From a checkpoint of a small image classifier: arch swin.
Rows from expert 5 of block 7, named by matrix and row number. Rows with one number belong to one neuron. Each number is 500 + 25 x the weight over its row's rms, rounded and kept within 0 to 999. All counts start at 0. Numbers have three digits each.
# up: expert up (model.blocks.7.mlp.up, 8x128x256), inputs 172-255
# down: expert down (model.blocks.7.mlp.down, 8x256x128, transposed), outputs 172-255
up.50:444501520515458493511504513507480465497510464522508452484519492529473501526457496530532512530495505459511483476523486510498462493506520498505544476544527482518502508538538505487450474499471509496493500482502510515573526551503486469466474512476506537520
down.50:540486527495469530492514525487488499480510503495511482491448549457496464506469516485524525503488508493492519478521482463504526518506513509469498553517492482513503528467511529522494514480491506504508466505512488503510512475537505471534562501503503529503
up.51:490521516440519467429479515493527507503509533477479483509518479461499540463573517477504478502497507515471516495518491473480495485453487481514555540486469503498499506498480512527510522475511487506517499505503451501530519504492516482542521468483529516473
down.51:503523486478476536537505466506484501543504489485533491520451476491490471478450496453460541502509462516508476489503497503505492505508516547480484519505507547498497496508491528467494469531515519510487499451504513487487497552506487448533478411550489482472
up.52:512511490544515464534519521502560496497478537528533491463467556466518507491506500512494485521482486504480500514514484497488507483482509465497491510545533545523500525549520500568474501536493532522503499515478527521490540510468476530498497529467488512528
down.52:517469480547493486496503486525506454538517523472494486459527477491494483446471474529533472510512510486475476497460478476481471497507544557470507464522504462477531471510515494485486507507507486519460462497497519531479506526494495484482479501508568505513
up.53:490479529519496488518498519500538513498492490483520436499499496449486554463510492524522549520498464525501464551469533498526464480500471476500484505504464463555490497527438515521491454522531472497542494488486508517517507505534536495494472489514449525484
down.53:506494503476467505496480531521510501482512473545499502537517481515492490537494489512493488531512525491487546454511494513521479464468478499542514503491518522489489486511523495505515515477456549522528505499478524491499478453502426486485525499514591480552
up.54:495507479561474505484491541482474501487476537538489487489465524487507522540552481480532529490507538465504517482516526503481472485552492478523497474538469506521472511506513475514500504472479485450471562533492512506516467475498509521473515502535498490562
down.54:512491475524473528499487499476501485487496492506489484534479524485526498484459482541486503497490473497504512514509498538534488519526495488473490514512502491476482516483500495488484482509533553500502524468515481501450477511484492485517530490535479449486
up.55:505518572487488445491491439504527487540496505498530482489529504459475532464519485557542523483479477492501490494508465487506511507474540530511494492506526478436566517491468492515512483530500483527486496497491525514520493518499464514461463453517489546493
down.55:538495511520502515509482499493479484516538472528480485506487481501488494544525496507522480530484497479527503483513528488447434466470521545471507513533516487536528508463484515535512524486480496465509526483511503516495473499521461518489501494528504475480
up.56:465512475519492479478519517525462486507512534479491492507472503551498496490457521495470490474474507503525451524507552507467500497531471547520490506484510484433488488489520519516503493512511527445515487497469493535473506473505518497514536516448500476493
down.56:487508500463503507494508515485506553482522475504512501512542505504484487522460471513467480527482532489461482477486508515487511524485504417504493497474492547509479484487510539515514455545540490506506533523530535497498490535476540507530478541495536507481
up.57:485556467530477497460522532473509457512485455567515527534488520481486496498497500448514520483479500496514553507514513446456511512444517468536476526493492508535529477476467514510521477563514499498489476518491490509471498497478536508494474496506544480528
down.57:496490512481481494484527486549492511488507496516519492501459483513505467507492496460530448527522484479536481495481456485495478492505437473514461541507499484506531491507531496461499474478515510452496519511542480479485524497478512494518452476514491515512
up.58:485525474469499495469494478487523460512537483430527493504501473498482530484515527495512527523508494466484519533491494477511500470435505526497487471491470524530527465487452513484512515475490483477550540517473532478499491482511501519500474529549461502488
down.58:480532468556495528534530511524484494489468476567490548522500496560541471491486509469559465507488522493500493523514509501495491508459445500529498477518532501544504525494525453446472463453490454527520486564543476545508506480501485458473508495518486501483
up.59:527496467493511475503495503489515501480488492492500522471487525522510504501516509500522486471495526517493493510544490516486502524494512464483514455487512499509464480489551450511493494449525514520516517471483457512472497476498514502499513521455502462526
down.59:492527486511493454507512503472516482524515556508486519470488508489515521504528474497475514457520467489536514489524433513471500506502544522487534488508453438511482503501511531508470509470482509482463494516547513472463521454497514525513521517521489494518
up.60:480525486474491533533518484505467527504488479508511494497510496484488515490531507474557535498474485514524515519545514484541464502522481461550501510507490488470504484504546471505515497478481526529474508475484507475512505486492506506475480508514511497511
down.60:476492555528519492528490513508451507526515506539492471463469513471465514554553511497442458500464490527509483474481508543459481489555508511488513513495464531568488527531497517532532515528499483528516511497497534458555468505529489481529481506507481463500
up.61:511517532509573506495494493469540479547513547505504513495476502513466504488513499493577573451497528469498507525514547517471530511474524480550497513503504497478483527545473482499491495503493520491540509490498508555460521515557476501499522484494485507552
down.61:479513493533495514486512538453494486488509483481462489523500487540503440490506476482477519497511527482502514531483455465508507502463523453459483523481508527459489554518507537504504526541502538493505505533483485510438459517513462511500488483458505498489
up.62:487477510501545499495506502532517514465523466464425506448511542553486517494484509501495490507504512509480479515442513515505455472521478520498534514477509525471501513501512452497507540488517556505490539495442463451527515494454518481487500555504512495520
down.62:470544474530506541517508520487494496464516510486491501477514517499501517492481509554486488505544517501488490500471483518508467513508506513486499502517455501504483515484480491486468516488541507515450513483482512517511463490489479461511511502499505508510
up.63:471539544488541473551505483498522514472501534486509477466538490466473458437525515502541521518485502483479475499490509541480502474449474522508510491478505534512529466522498496515515540518468494537465491506542498465501546484518474501482502497527485464500
down.63:510511500493441506501542450504502553469525503468480464509550509529535508538489496485492536523452516460496572469460531517535518506464496536496481534491465506469505511516492503492504533523521481543504523508517507466519474513527509474481449536519519474490
up.64:515505523511486498500473521477540500488531578516451506517463453489492527491551469485554495486533531479487526491477464485485530466508459492451491493498505488541493517511485520485502483525506526502538474504486506524480491462498416506499506451496487505468
down.64:465489512476518476565478482539481519509524476532503498492540526523499507486483483491487513485493489520541527498481478502506515520477527522489521550487483469511514461502486520535473480466523519545510486490491514487489510516523514493535501513500514493507
up.65:533462483499528481485465561510488507513532553519499518502513528565552489513504467498480475522518486524466492493486505509535529500510504452502504520554516540494473477501497485502526470532490467495478491510499508470506473481526507528525447490510531435499
down.65:498472475490516496499519511473547472509514547481513463509523511458509502482473540508485519503553481440522495491484485492532512531514500537508525512501475482461479543482507513480501480545516487466508452560528536482523498487511470522549494454515505535518
up.66:502468509508544509528524566554479481496524450500520450504516489463505514546473446501501486453507497507547526531486507503477531514460458462446525553474509463560505491500553518491455485474503498457519520478520494525528508493510457456493506517472544527507
down.66:500522527492516479476503512476498545491492521495531582481516540522516497482478520501491470491477486511475494502478506503491522454490520516519456517491519482489490570496524474553531507533463506488476468445476463517522439510494534519514533495503501538482
up.67:528471493486486501525484517543509477499527523500486443500435511520459529448501511508442488498443457488517501505517496512525478489502518525527549487509490482547476501485526497509528502510450502481511488501516511486533535499543505450499517484513497468524
down.67:525490472539471489496469502515487503541484519504484477537484478520501449516496522514488478508518510478420497514518512485473491519496460459534465516517504518474513468464513495502505505491507442487520540488491482474473504509509535489431452454535545476512
up.68:475472523474549502525538488513491528497506510539526527504459553510513503467468505536535526488540498479486493529556500495529453494487506504481501517508481490536472515517495547467471459516472507482514478525511513535541501478485510507518482504499464527504
down.68:577510511469486498484514513500496468514525522456507537489478454501482482518517487500507503519477493476516489517493480507512520484513497520518462539516490465483509496500491494500561507440512474524490522533503466527487511489520504530449503504499521499475
up.69:489508522466500522499523468493488510504525453527527503532497546499482463454498504529489514503499535490541491553496521506536512498519521475533538505509478478535487476516499454528471517473473472461508471462533492548511469481509524510548476498485488490512
down.69:465492547457492477508523500484526502532471507528489478470523518502498476512501489519470481505502482483538512534479499485479508516480469498513488515495490497449494502525490481496475502486483513496440512496514466512509498491495456491507548467489500492502
up.70:477494463540469463500494480470495507510513484546515511549492480466509508534475513496506476516500493481539508500460518477520509518484484500525522512510422476488532518509496593491498498541499507524458536489442465472498488528499484496503482483515402451486
down.70:512503508488526468470529477497497514525491502486470485533462488446492533490499487491489535501541490491508468480520534508537489485498499500471529502488479449526497465514445457499469493531492525520508554509453500452496514469502525533477480533501524517484
up.71:483488483498500460514517523514491513515483542506500471449552515475479504496478502489501468522485509513492525520439507486480483479478474530560520526490491498510488454514458504489509546465506479493522521523490538465511512509457527515501470535506522495518
down.71:466515498509465510493510478456534493469488488473471476475495532462468492493498548546518490464522498493472485509436472529457516523494483561499470458518484498464516493488496496486506529501474478545486512517491501521477510514534492521531482554506476498516
up.72:497524498534530493517496510529508518502505445497536494454514464497457496560492496535496495508465460504498474474479452493494514497462522527447543509447532481534508500555503540488542492476471492476491533497520517548465481507505486504496505490506490532446
down.72:548520489534469446473481445474497500494521511452467485519519525485500518504495499518507525502512492518494514491535500468497532509520528506489511502504528490478499504480491524461481455513517529515497474514472487474500503511505500448498467507465465504473
up.73:515499533502479491509423502469539519542500458520518542526462500516483466484465516534567487504476524524504518497520514490463503510489517486532493510492518496444475478486530533507488482479523480490545536484456480508497513517511457546499510504525525545487
down.73:524505512479488477496508484512502484526500517475512509545516493492547489513520499501474491483505536520480507516464526505506462538508493480468472519514516500476494519493532579509506472462457491496564522541531479513467480511491498517459463556473493558470
up.74:562513474503459483493504519509446511526455528514522532499468511473523475483493500492509470497554538501471471512504483501487525521492535503547544481512453446539472500488484514540480507484522539494479514488481486519464484476522520552503571486498452507524
down.74:520504483517467493516473507489485532465460456498461471530496506497538476467491520496483510487511512446507480532495521528542474521482499505567471510512501509476470511524462518471473500495465520490495505563461484534470540508514522525560510474491486471477
up.75:528516511455479473499481514474529467504523473493462482546459454494502521515505509476509488514515532458478498491455525489461466453475491528523462502464484477518497523499443505476482516508485521515495520497533506500518513481493532477494496510533498499484
down.75:479489485543480509558512502530479496527467548587474525509541513497508476524445500487514471525504523488524525514499533531516479487522453498497490491521519472477489491500485517500526472503504474486466522488520538522524517564524487508476481532488504500499
up.76:511537476468483512485473514523431530504481524469531509432511514501493510452501500484477510500524533467515531477562479476471484510485521497528487544493518522529479535525484465497491518486493481469502514486509481511478494479482515507507505523503463470516
down.76:500517488464543522498529452497527476521483553474470515558519485512502558501498462498515517484529490488505492460520496550500524495491542509481549514525496466480531512488532532504500498534456497496489486473531509490525481507437508525534492514508542513522
up.77:476461528448551498511489540481501522508497489497484497480486456511496528499542482500516464491489464510535542488530450460495526490461458450491514498528465517562525489492514463496524476518519494504511503483517498501551502481490476529486457511484478544511
down.77:539468490538517497521489478487503479508492461496525513492520497477537496483545479463529522526492533476524482481548507523504537521516456513519525503511536546551468484462542526503499465499513479518509489507490507506512514487519450508525506488497505504473
up.78:527501471537501432453494493495557490507503518491502460529492506526520478520485521534523487496503535495471491504455486477504483479514514527539493496496512512521465515457495513498480512514487439527502551522475494568526554516490519500474501515497480541520
down.78:480506481475527496490476501476476493521510471501504444491453488486483505478509486530496518526485508485522504519458504505474510509503512540474466552493486484517551516530467535488524476477514490533476515458476471548537494523516462524535480473525457536470
up.79:477504533484484480526507520492513533475483434524485471502495506559500502514499506479497532494542493472529523512536485520472521508512519462545473529507558505480516468477490534510472486511525497482495532482481511551475476514484482484488478508476487498475
down.79:513524521484552512496492515472489468532491464510501494494524468474482546502545490525462464508489509482503468494503483504491513512535472513484509544447520462476509527524511470523511514494560470528509482513505521534509445479489530513476548495459520511482
up.80:501513513509481485522486468465500515512515518509494508482474514494525494484491462475501491484482454487494486495559503484515505523479517522537536501507500505512503530462477535480538487529515529536475456477536482516532495479487456545479512505466502538483
down.80:495537500490498487515522479503517496502479529501478513494502494475453540486494493517494504459521471500502470508511519515479491480515537490513520487460500516497549476494525509535464498530515508456478497475518470502500523488476520488500478472545543550507
up.81:517479483491513499537487510504521476508501474536493493495504461475512503433519496503508510500476516499471494474496517496486495489483517494488526490477526512488515521496477508502523555546502496478468480466526501476488485527509470488523443476502498459505
down.81:515528519534505516572517522507541495521529492486487517447497516511483520489474472504484429501460470575518517509516547481486477474545496500513489486489515495477468524501541462521493536524512496480495520443478471520492493453513505447475474481497562510535
up.82:501532506529536498503467497491510488533470492490524493474470506518542511482500486533528534509517478513502526506534424505460499563496485524509547524494504532575479531528529513487504476482539509519489563492479470520472493473491492522499520509484462503509
down.82:488515476514539476443516475522474455518498502481450487456505557516491527495497489504498490456513464508514490485522492497488468487505469523467521478455517513488463473495533525476475467461472541458495495506497498490501523483492501488506523539474517471508
up.83:511493455534490487479484488483459517493475493549518476453572508491509505495483487507501504502531510452472550530508530482505494417508496523513540475549492493465458489487548513517494546481478452493508549513495488453499464523497511516485462534491481505533
down.83:523496491472466524486522496447541489484486482473506503521524517471516496516456511507490482504462488488506519523451546519497499528529497476471461511474556509483489504503512471469490480507501487457451485502504539486546511493457507531501487526456499512489
up.84:501504485507497489474478464495510503474510510487541503490507528532459481488493509482499510512474433503528486512479501491561529508551529500478524462538513496481488466483504525545485528502496508507470517517524508518462525523496516515529474457496527458523
down.84:488469526518509470501527481522525508550492520494498534537515546495518518531486473513452530524503465448461473507541493526531433481509469500501512489489509514452515471506524572494516481521475495477460475484523493456512505557533491495481471494491532445514
up.85:481501522485449519486520538495480496465511511568521540509504477500496481496484478492490448520535477525519484497458499466499521499519487485434499448497442504507488549487495478493500469501521524497506462508500446493522501514497477481482514504516546490519
down.85:490534457489523540477526489458458500506472464563484499490514505493493454525484496472464521491517490496489545534488459564456519536486489542518463522506467486494523477485529531518507532490549432526495494463530541486519503519505518507492500500526509489488
up.86:514482470507505489496478514511482514457498578533501505495536511441484472536514487504524467526484543483519508505519504522557519528529469452517523490473494466490505449527498525515498535470506502482469528502529456512453530506483467499504494490502446559537
down.86:470488473485563484504527441462495523520488483500486506473466517489484419462475496557473460492474505466458485481491504521447492489509488535479527515478499508459506492499491513512523516515522500517490515474463505518504460513489530502496473531493542518529
up.87:513483501494494476446538499511505539486533505528498488512492434477465489537484500540490507527546492497490523445493462474457481497543487528532489515516486460536492515467503474498527544469484446469478493499518490520538540499464542506489518458516486517487
down.87:532510489506531531520448488500467480523541484449519503530499514512517507509569486541531510473470456499509491490549527535505469556514538451517515547513540547483491506462491494546496479506540523522550458492497463533462482465496510479530466470469482473483
up.88:525536469503466502494483539508492528501539490512489531492471482495527500486499527545482506466490484540470547500479525508532506484447468530501483533480544524516543485540500522516527475507478449501521498498494502509506539482497460502482485550547529447480
down.88:526466484523470484500495498459502455525530465518493500513481519476532497492493497515523484477450503536497493491496476489490548505530482493494502501476515527531505466481497544493494524438508534463502509518479498489474498489489518491509511501561477495492
up.89:497517503505493545501487516427533506514496462501474459527447485550452502508524521483463483463459476509532515490550520482495477457480472487547468500517518518538484490474493488484514542503519480467504535479488512513496503482485524468499517494516505487524
down.89:503486462537504525520514495470522503506498530526513510531459454527529491517479514509472474514521507559487527533486485472498491494497491489470496516488509490474512477515457501497510505512517455536515512477492489520498528540468496472502497470466531465519
up.90:537494479509533493539503513539443520464452546543470484485493484489527486526490482506475486528505543513496479491490522493494510530526482508524511504521508501487491502478483525500488478517485495517482495535511503469514466527473489530534495505485551461510
down.90:511468489510505489463504512529527473498524457462476462476510513503526509488492510520488497532474497479461472487479504488501512513498512565512470502518488475472510527505476501489529546450534483537500541489509500524500495500496507501496482492504508507515
up.91:508536456469551478494482493503475543522514485534546525443512500457500496489472491521491483514513517484530483510510492512465523520523528494498485505445507495487474503444506469507512505459514513497519513493514496516529552492464505474510485529488496502478
down.91:493514563455481515488512481505500465503520498474500464504493488481528488508529500505504528459520494540517459462521474498532507482522547477491484542534514482505544542523501508482498463471518494540519503476530530494518524479493478514530504459497497514506
up.92:472504539517539501515477487516523501492493476462496497493488497587530518507528509517502470518508480484497461495479528514494538518499501511482488518525525497550523525506543478504470515483484487515515501520532512526478463528483547512503534496540451477503
down.92:510503495466481482470509480482506507462496509470494496526534510491517468482487478481492480486478523454485499441471472517486476489446477497529502489455468500525481532458463501497551504498504529490498495541529505501500485515492506509446486543509496494482
up.93:490490513500541512533521444517483474471484497466518477524520501504497501495475491493490481528538548489496512493511502508458476522499496474511479509471483535501529490500494528487471506509490515484452469515536534537499519544506459493482521480515467484479
down.93:524499503506504496505537494531519525493459482505487521455465493497487533474473511522499446463508493533513509506472476534541542460502459499513520488532450502503519547520495476452490472474487487535545490528486490448477497525510509521476527460542455470549
up.94:509444465507510528476496491488458536442510532464515500498502476505498469454536512474520486472553533541502463496507507484499505545438486477538459545492497468496522506547483468494478487473516515466506504496531478495526499513455499481533503547544510488510
down.94:502527471496504506482548476525460515464497468518529474504550495497537518489497468505502527509468479481536506521532476503456514499546519462518512467509477528548508507477508519494495507499487534504483461523491471448447479476513489504464500521494525526502
up.95:533495464499533493524526480454499525434530471510474490483510506521538496498483551492515567523488523462452457505509512536527543486455506533507470518501522537463512489503500518484517495482533473510496521499486486458456494494483494525495472521493539497486
down.95:467482474516498507503515501478521490481510468487515504426537500464522487477528513484474490496495504526450488519483528488468534518491496480520508449476493525476497505530522500552521541501490511474471499495508499511491519525478481472487509490475478526522
up.96:476484506495502488496454519489525503535513512503508499478441445535486500509525476480547504521506475471508460516541470501473472480571481513513458498551524504488484516530498518543519493471484498482499540483484520559471488484556473522497480516498512525505
down.96:470488504471459442482504501511467513544502521496551516498501507487464517500523518483495484530494514472540503491455470440461498468514476486482507448474447520504481458495458490502499502531499472513490534509514472466518516473478528496532487459495516507496
up.97:525486502491478499504490443433508474503493524517493516482458481469498476459457530516504528503475486497509502487525527523508509473498533545439470497518524509544498509469529463483511534508481490497484450490502519555539524527508510463542486483521485514517
down.97:491502460527488521517549415519466480473512521505486554518494514531471524489509523520492507510509503508445504565502508497541518478504489513463506501513503519482518506514505421473490492490520532483526487499460474509513505497470517479493509449519478460538
up.98:495530479486547484534514495442527501443485550431507422543463513481517476505441531521529483536536502486525517466473552490500487473494452487535480492472496491436456531476496482518544492499492445471482463486509479543506510489486442567493484496491481506472
down.98:512496478542537489505490500521427521486488491504504495485494495503477538507561458510495514505510490490486526493487465550495522455508490518477507535476500528486475500505451501510478496522506523516496517492523484482490499522501505532482536499491532452491
up.99:495508502500493509530516521473487486516538495572491507482492455494531540485530465494467503474490439504522525503507520482517473476495463560526470478529481506555511502498512480482494476513520467519498490510522470504531489496522502522506448484465488518479
down.99:519489466478510464470498493497500467512479489506532509545498504465526527484494499518532529509452487457483474488511524491475544473504494509480529499484506478478474462533472462490466510566457483452494523489466505480507494508499505473514525496513540489502
up.100:494532511491462540500449511515471471519484502507479483493482484528524476497493479514525501457509524492497532507503475490514528466467503492475513520536497456538500503503494498481501513471484488534484495474497519502508517518513505492491509491482510560495
down.100:496453463510548493481507508520499552488488539492524468479523500505476520528491496521515496507494493534510523477504519500537496479542473484524501528456484487515469520528513491470504491528526509469491507453544511492565516494532532487511490493521502468562
up.101:483497482528481530513495504535505531521485512479515489510481511537493482500455508479482497475491504478536530498539524527468464520500472573525501527506507527505485501482496521520498532480481460490515523550522508530511510492524525484510512469496495473518
down.101:510496491474485534525491521484483515483524541508457463518516519526491460523461477505492474490529499538458519488471485473489553483481513458498462486472469472478510490516464494462540494504526495501534539482535489478491488494494516492476518525511534524484
up.102:503516502451510497497509474481527468461461480491499512466456518496493522491499523490461498484468461464497510488493490462485486512534495518524491516456486521523482498469486490493535517480477499488523489506511443516531516435510517487530463488479525495524
down.102:500484487501488540535449470493497474509539512477470518473498502538488516546520486531496512504477482476476507514499484505517531535514504496484464501462511479488530517521510491497468495504529503519500526458501528457467467495490479483527536540545487501525
up.103:515504515467478488480484520486482527469531433566501517505477510482493499522517481506445496493509547527527503515448469525498470446520520479520456511468513471494531472505481536492487514526483530492528526472472460515409487479487509487489507458448514477504
down.103:531471516493463506516487494531460469508469443468481484504468463493487465502489473514450479460519491509497484521523490542484484522467459514495476519501481494482491523533444501494485486444511486496498519536507470516471490532502505502528527475515481474514
up.104:547483458496469508479491557507479479468486490558451471493482472519531478488488498521532517499469481491533494505474524493496537480459455520499507450513508534516478501477518458504527512516500426495512487501510498479509523510516511505480492531538557484493
down.104:495504495489481515505502527458517494464520513490477546459528505538514523488487498498492476475471468493489525490523540506462498494492508518538511492507502529481481512493509482537516520493476505479495526502508527544533498471501474482497518518570474499533
up.105:519493480511523482476496509426482490524526562528508522527447514493453494555484518481545535494494500460473534491512532501517498497541528502555498506516485461469496471485462475507526534496522487496501540485522522485441543483495480504530478476508564501523
down.105:466517494476488516488478524490502500488515493463505508486516510539511448489488495501455494514515475480498516469516508451547493483517498487489559486520533518495515509486546490489533459496499508487541482494519499513447469513486533512462519479492530511477
up.106:500489483505509489525511517461506473485532534481519534524495474494510507474498522517504486513500522478464510516525492485498481461518492460454476482497510508474512524540494481523537487518481485499527484507524503496525466495506520489486437470498433453551
down.106:496454491535475478530463491490478508538509459516457473502501506498514515486513520498485504446494519496503500506494486488536496517478449522477489518476477469486489448487450492478461520463503510491484446478510476530476535526494493489539511515561483521567
up.107:473508490489509486555506509497541472509492477506498485499509447537502457528487481486504504513491524508492473516470494515479509468523541462501524531511534486453519501499499501500505474515529494508491484507494506546436527489514539464480507489480489489524
down.107:532541549483558531481488486506558514512521479505530545480497465489485572493549519523492521488507507509483513523480492500504515509518519478472551475522450498514489520526540514486502495494519475519502495470525499466504506543501477495489487479460485522510
up.108:523555529490498490517508568497488498496505526533482511472487516497509512454499517503494542507500437522460464509459521496475500516495478538442462563507545496507485522486463471538486454524509479483487462505504530568478523501531516509495527452474503484555
down.108:545539525492552529481491547474527473546525506471491476493523527480509495498490486533496485500493474511482497519446498535481503525492507464446456473505511508486486480546492445498487501534476495510517494490531464505504497535502511470501512533460535557533
up.109:525475514512476528514461507535518518523528508502489482542500497518489466500490497524539535513529540486508516519457515484474494539523526520507532548496488494490531497510508531518510439496525536531458496506469501524547468510535434472484507501543498484534
down.109:514515436515490492433503479490476485479523467495545508490519463434500509491461503481485497537512469509499498535484454516512530555477532545486491573510513501477510498463503518495494500470488520509536481538484465478498495509471497504517501537482490526497
up.110:453513525534472473524538547527484497502481488489514519498503478498503462481495484454519487455567505511495487496471453479500497497494518530556482475505531508522527491505548516474525473492463501554530482487549525485524525475525473474499482499458521492476
down.110:490501476487503477476496499511526487481533477501529486455480485476497520507501539469509523511472473523499508536468522491508513492484466518529456471521488501467456509542500521513485469512466494484506510501467494528482526497506515478495517441540490514515
up.111:510508512488509503493471452488488507525482527491536477525490513454478439515493506504491516481506531525485529541508531497548490486489503544514498488519497500532522503494495490525486456516479494519507513494463494491459484553486460445507496449462496542511
down.111:490469507462465538474468467526472469489555550489503468484481502507485473495497565484464525499521533510461516519563559568498510486517439524463450525527494536514496529511468450516499468467510493483512520468480481493504493497517516503502481487518494510486
up.112:518484508528484465540507481525485524479493518471514475510484537484489487505518464492539509509548466516502490462486534513496469542506534466512486501496509524509511511490532543509494444486498473528475489525562538487489522509450484516520519508495529486469
down.112:470502506502456522488523502493534478453487489451532518497468500494444530506501523497518500506481496500501479468449492558497493471502495494512508513486517484467499523508461486551506513448497553570509492492524549473487512462518502494559558491478505516488
up.113:527516501467502518492514527490490519490517476483507493502480504546491489482469526502531526492525510528500481484473540541509508488525444474573529508493505527509527480518500476507517502493488494545478529487498538455472488516504519488511544484464538456473
down.113:559488499433481517531507539494499528501497550499521474520517484520509511487524517463490543502518476514488491505519503515533525500525457482494481508531496491458501454554471471510481511586480531418474496520520561476518490487508499469550500475517514509531
up.114:507468496453496487473493518492441516495503563499530511483512511505491510522470480522480509525503477499533491479524477538497501521513495497512463468510529484426497519489537503495525482468501523505531509462525511489516503475487534491517535447466516513568
down.114:462507529501479494506502467548487492518533518507514528456541506506490503540489536475510497512489553497480482508502510480549490506531498520517454485476511522499506490493498501478500499504470470521519505517487508533514524531497503491481500540515526479535
up.115:549528506496526495545541496478492473509530461482444498491469490497536517496517508494520512487478522493486486496491530516519514512517495478564487522437535549502503514500493521515495485473504442486521527489490525490525473487464534479497521523494496504510
down.115:499506508503482499463484461491509467496496507528477526511506524536484525489471530510489459497500494484459486503464512516479485531519512512482453525485506472452494527501522514479508505509485529518531451527502538513504462499521487473539499470521534537484
up.116:526502493528501524542492499490572490486497470487504498474412506479487496488515534529502477511498523486483507501475513490492497492533513541519526516478516494471492531516481476497536481485516499482521517507487530518523525499508526442478499492504458514505
down.116:508468474457448515508522509530464504494479470518510537496482479514531513509521498518466501509514496493480551483484505488478495494464488534520490543502486475449541502463474524495477502488469502490517481523549484524476451467494509492517519470470495456547
up.117:500500517462497464463510503457503490547489481509485490531524537481488479477530463537500476504523502531487495516502483514508494506519507506532506472498466498469461518556515486543481504491510472519490536515486461530489491523511498472503514445491496480480
down.117:497520511516484536532482504533465521482480479499492444487444493486515470504497548504520477499501484502491481554445484512477494519458505507465481547533489498482505524513474457507503474495498526489506533487469471498450508508508497556533508510472479488535
up.118:480499492508521504530512461508543501493505495500512558455521540459502454481474492504458476481489481524509495504515482505468489547542538469471517486487441488508470511492531550512507515492503482501515518490523491503529536480520506504513490480495468526526
down.118:530455524516513503450484509476514482458508538448535508476473482472473479517505462504495494507485530489426493471550504468533505476542502489507520539498490505500493504506490453495505477481499488502517523484495479518496483480501495495533479518513488521478
up.119:473496485482475518515496523508494487469499518483501533454505548546527538472516488470465466470470528531487529526487500474477512522509513447490500488498534541490498580533499453507477507484484489480502472526517483497443507516512485498475526492389495481495
down.119:525486478477543519417529490460495475504516516485490492442489490506486496484525507511438494499497515506499472506488504489496516505548527443546524473470492480529521500526516466483482559545511521522462502508490517505525472507506505483500521501522512514504
up.120:465519542514510527506476517519500492479486547536524466497459472476460497450508498528489522477497470518492537489488531496479459479486512521417497480550544534518509493511510540505535466454508486484563469470527503548437493521519490505475506491482490536521
down.120:534474472459494509540523492535490524521500504454483497497566501478487538494528480456496580486534539465493493498519494503527467546479474508480495512476510511479499522443483528500500470479513519488455458506514503501463545509502489544486480519462481511451
up.121:497519537505482537500541484503502499476467543474533497521484498491547526532521494514498510487518457506487513467515527473466507508485520468507483506467471478533543496489499502523525494492498448521531429474532486516500528481513500521511495494527521507473
down.121:547492508454523506458518468475503500503529517513511496527477462453458506459527524440517502477552544530485497530502544527468499520502508489486502447531495522484502494463500513486463532549485552495512509500486514495511451480496481509479509523493523549493
up.122:528508467555494463473499499524538483487488489494503515455468461502526535492485502498501523469482547546502486516495475522500558508497456501508473520474518507482463500543565483493485484527477489510521525497497506496508500503494511524473534556516480482514
down.122:494540505493546484467514536435532548508526490514547526494485480479473503531548467512508496446498489456493476503501463497476500508524500478438533501512458507546476522487537554466521496487524485504467517519482501496482496538488522522476508470485463505483
up.123:505521507520498487473528504490466491481499537531471494475454542454531477492498494496513500476555491481491447468511507493448461443474518546512479526508493540493510463448498504481528499505497525492518492497523517509513468482504494523506502470509475516456
down.123:511515529486503516495494443502523494478484533454521497527493496524509508525527482508487511546513536476493496555490485508496497507530497489466476531496547513505449501485490494520493515480505513455500522551482497534514475517462510507491527552518459529500
up.124:470458467522495508508505516485535509535498453483498463503504448506509453525515485479518532493506514513529502512463484517469528518492497514459502479541471528539448488493505525471497487519503548474491491527501499493477507523533539512468532497427538542516
down.124:516535541504499530495511487523488493468498498479473472482516472480478543490533499511520547492481540494456526528523508544510490499496469532466498471507521484520475481507470507538501485465482503508516515492467533540476501529510524482497521468543501471527
up.125:487501491475474513508523464488523472461490497555529525512504506487505542485496514453459471511488517484545470526492507482473558507533506468468483506485534517473477492522502525501474497452482553494528528498440505513454524550526480499532476441530513446544
down.125:521495543500515521537515527503510507499546534479497514466531500489514490547504539495493542497550509511444496473478498494505479466480557545470503511513525514475546469488516511466528504520500509493461479519523467460518477517500495518502521509467515500484
up.126:492493517497487529503544501496450451526502504547479540482475498488557520498492491500527466488520481501508486469513493474481522516447515521523511523471481490498531495541503493491480503493495471518530507512560527508516511460497484490491459494497498475516
down.126:528536486526498496480452510477540502513488515488496495529484523498493503488481505477472519501494521512495544522512511540500497470498520486483510472490513478460585453512483517563516502473524553551491504490463496516455544536514484501539506495559495510492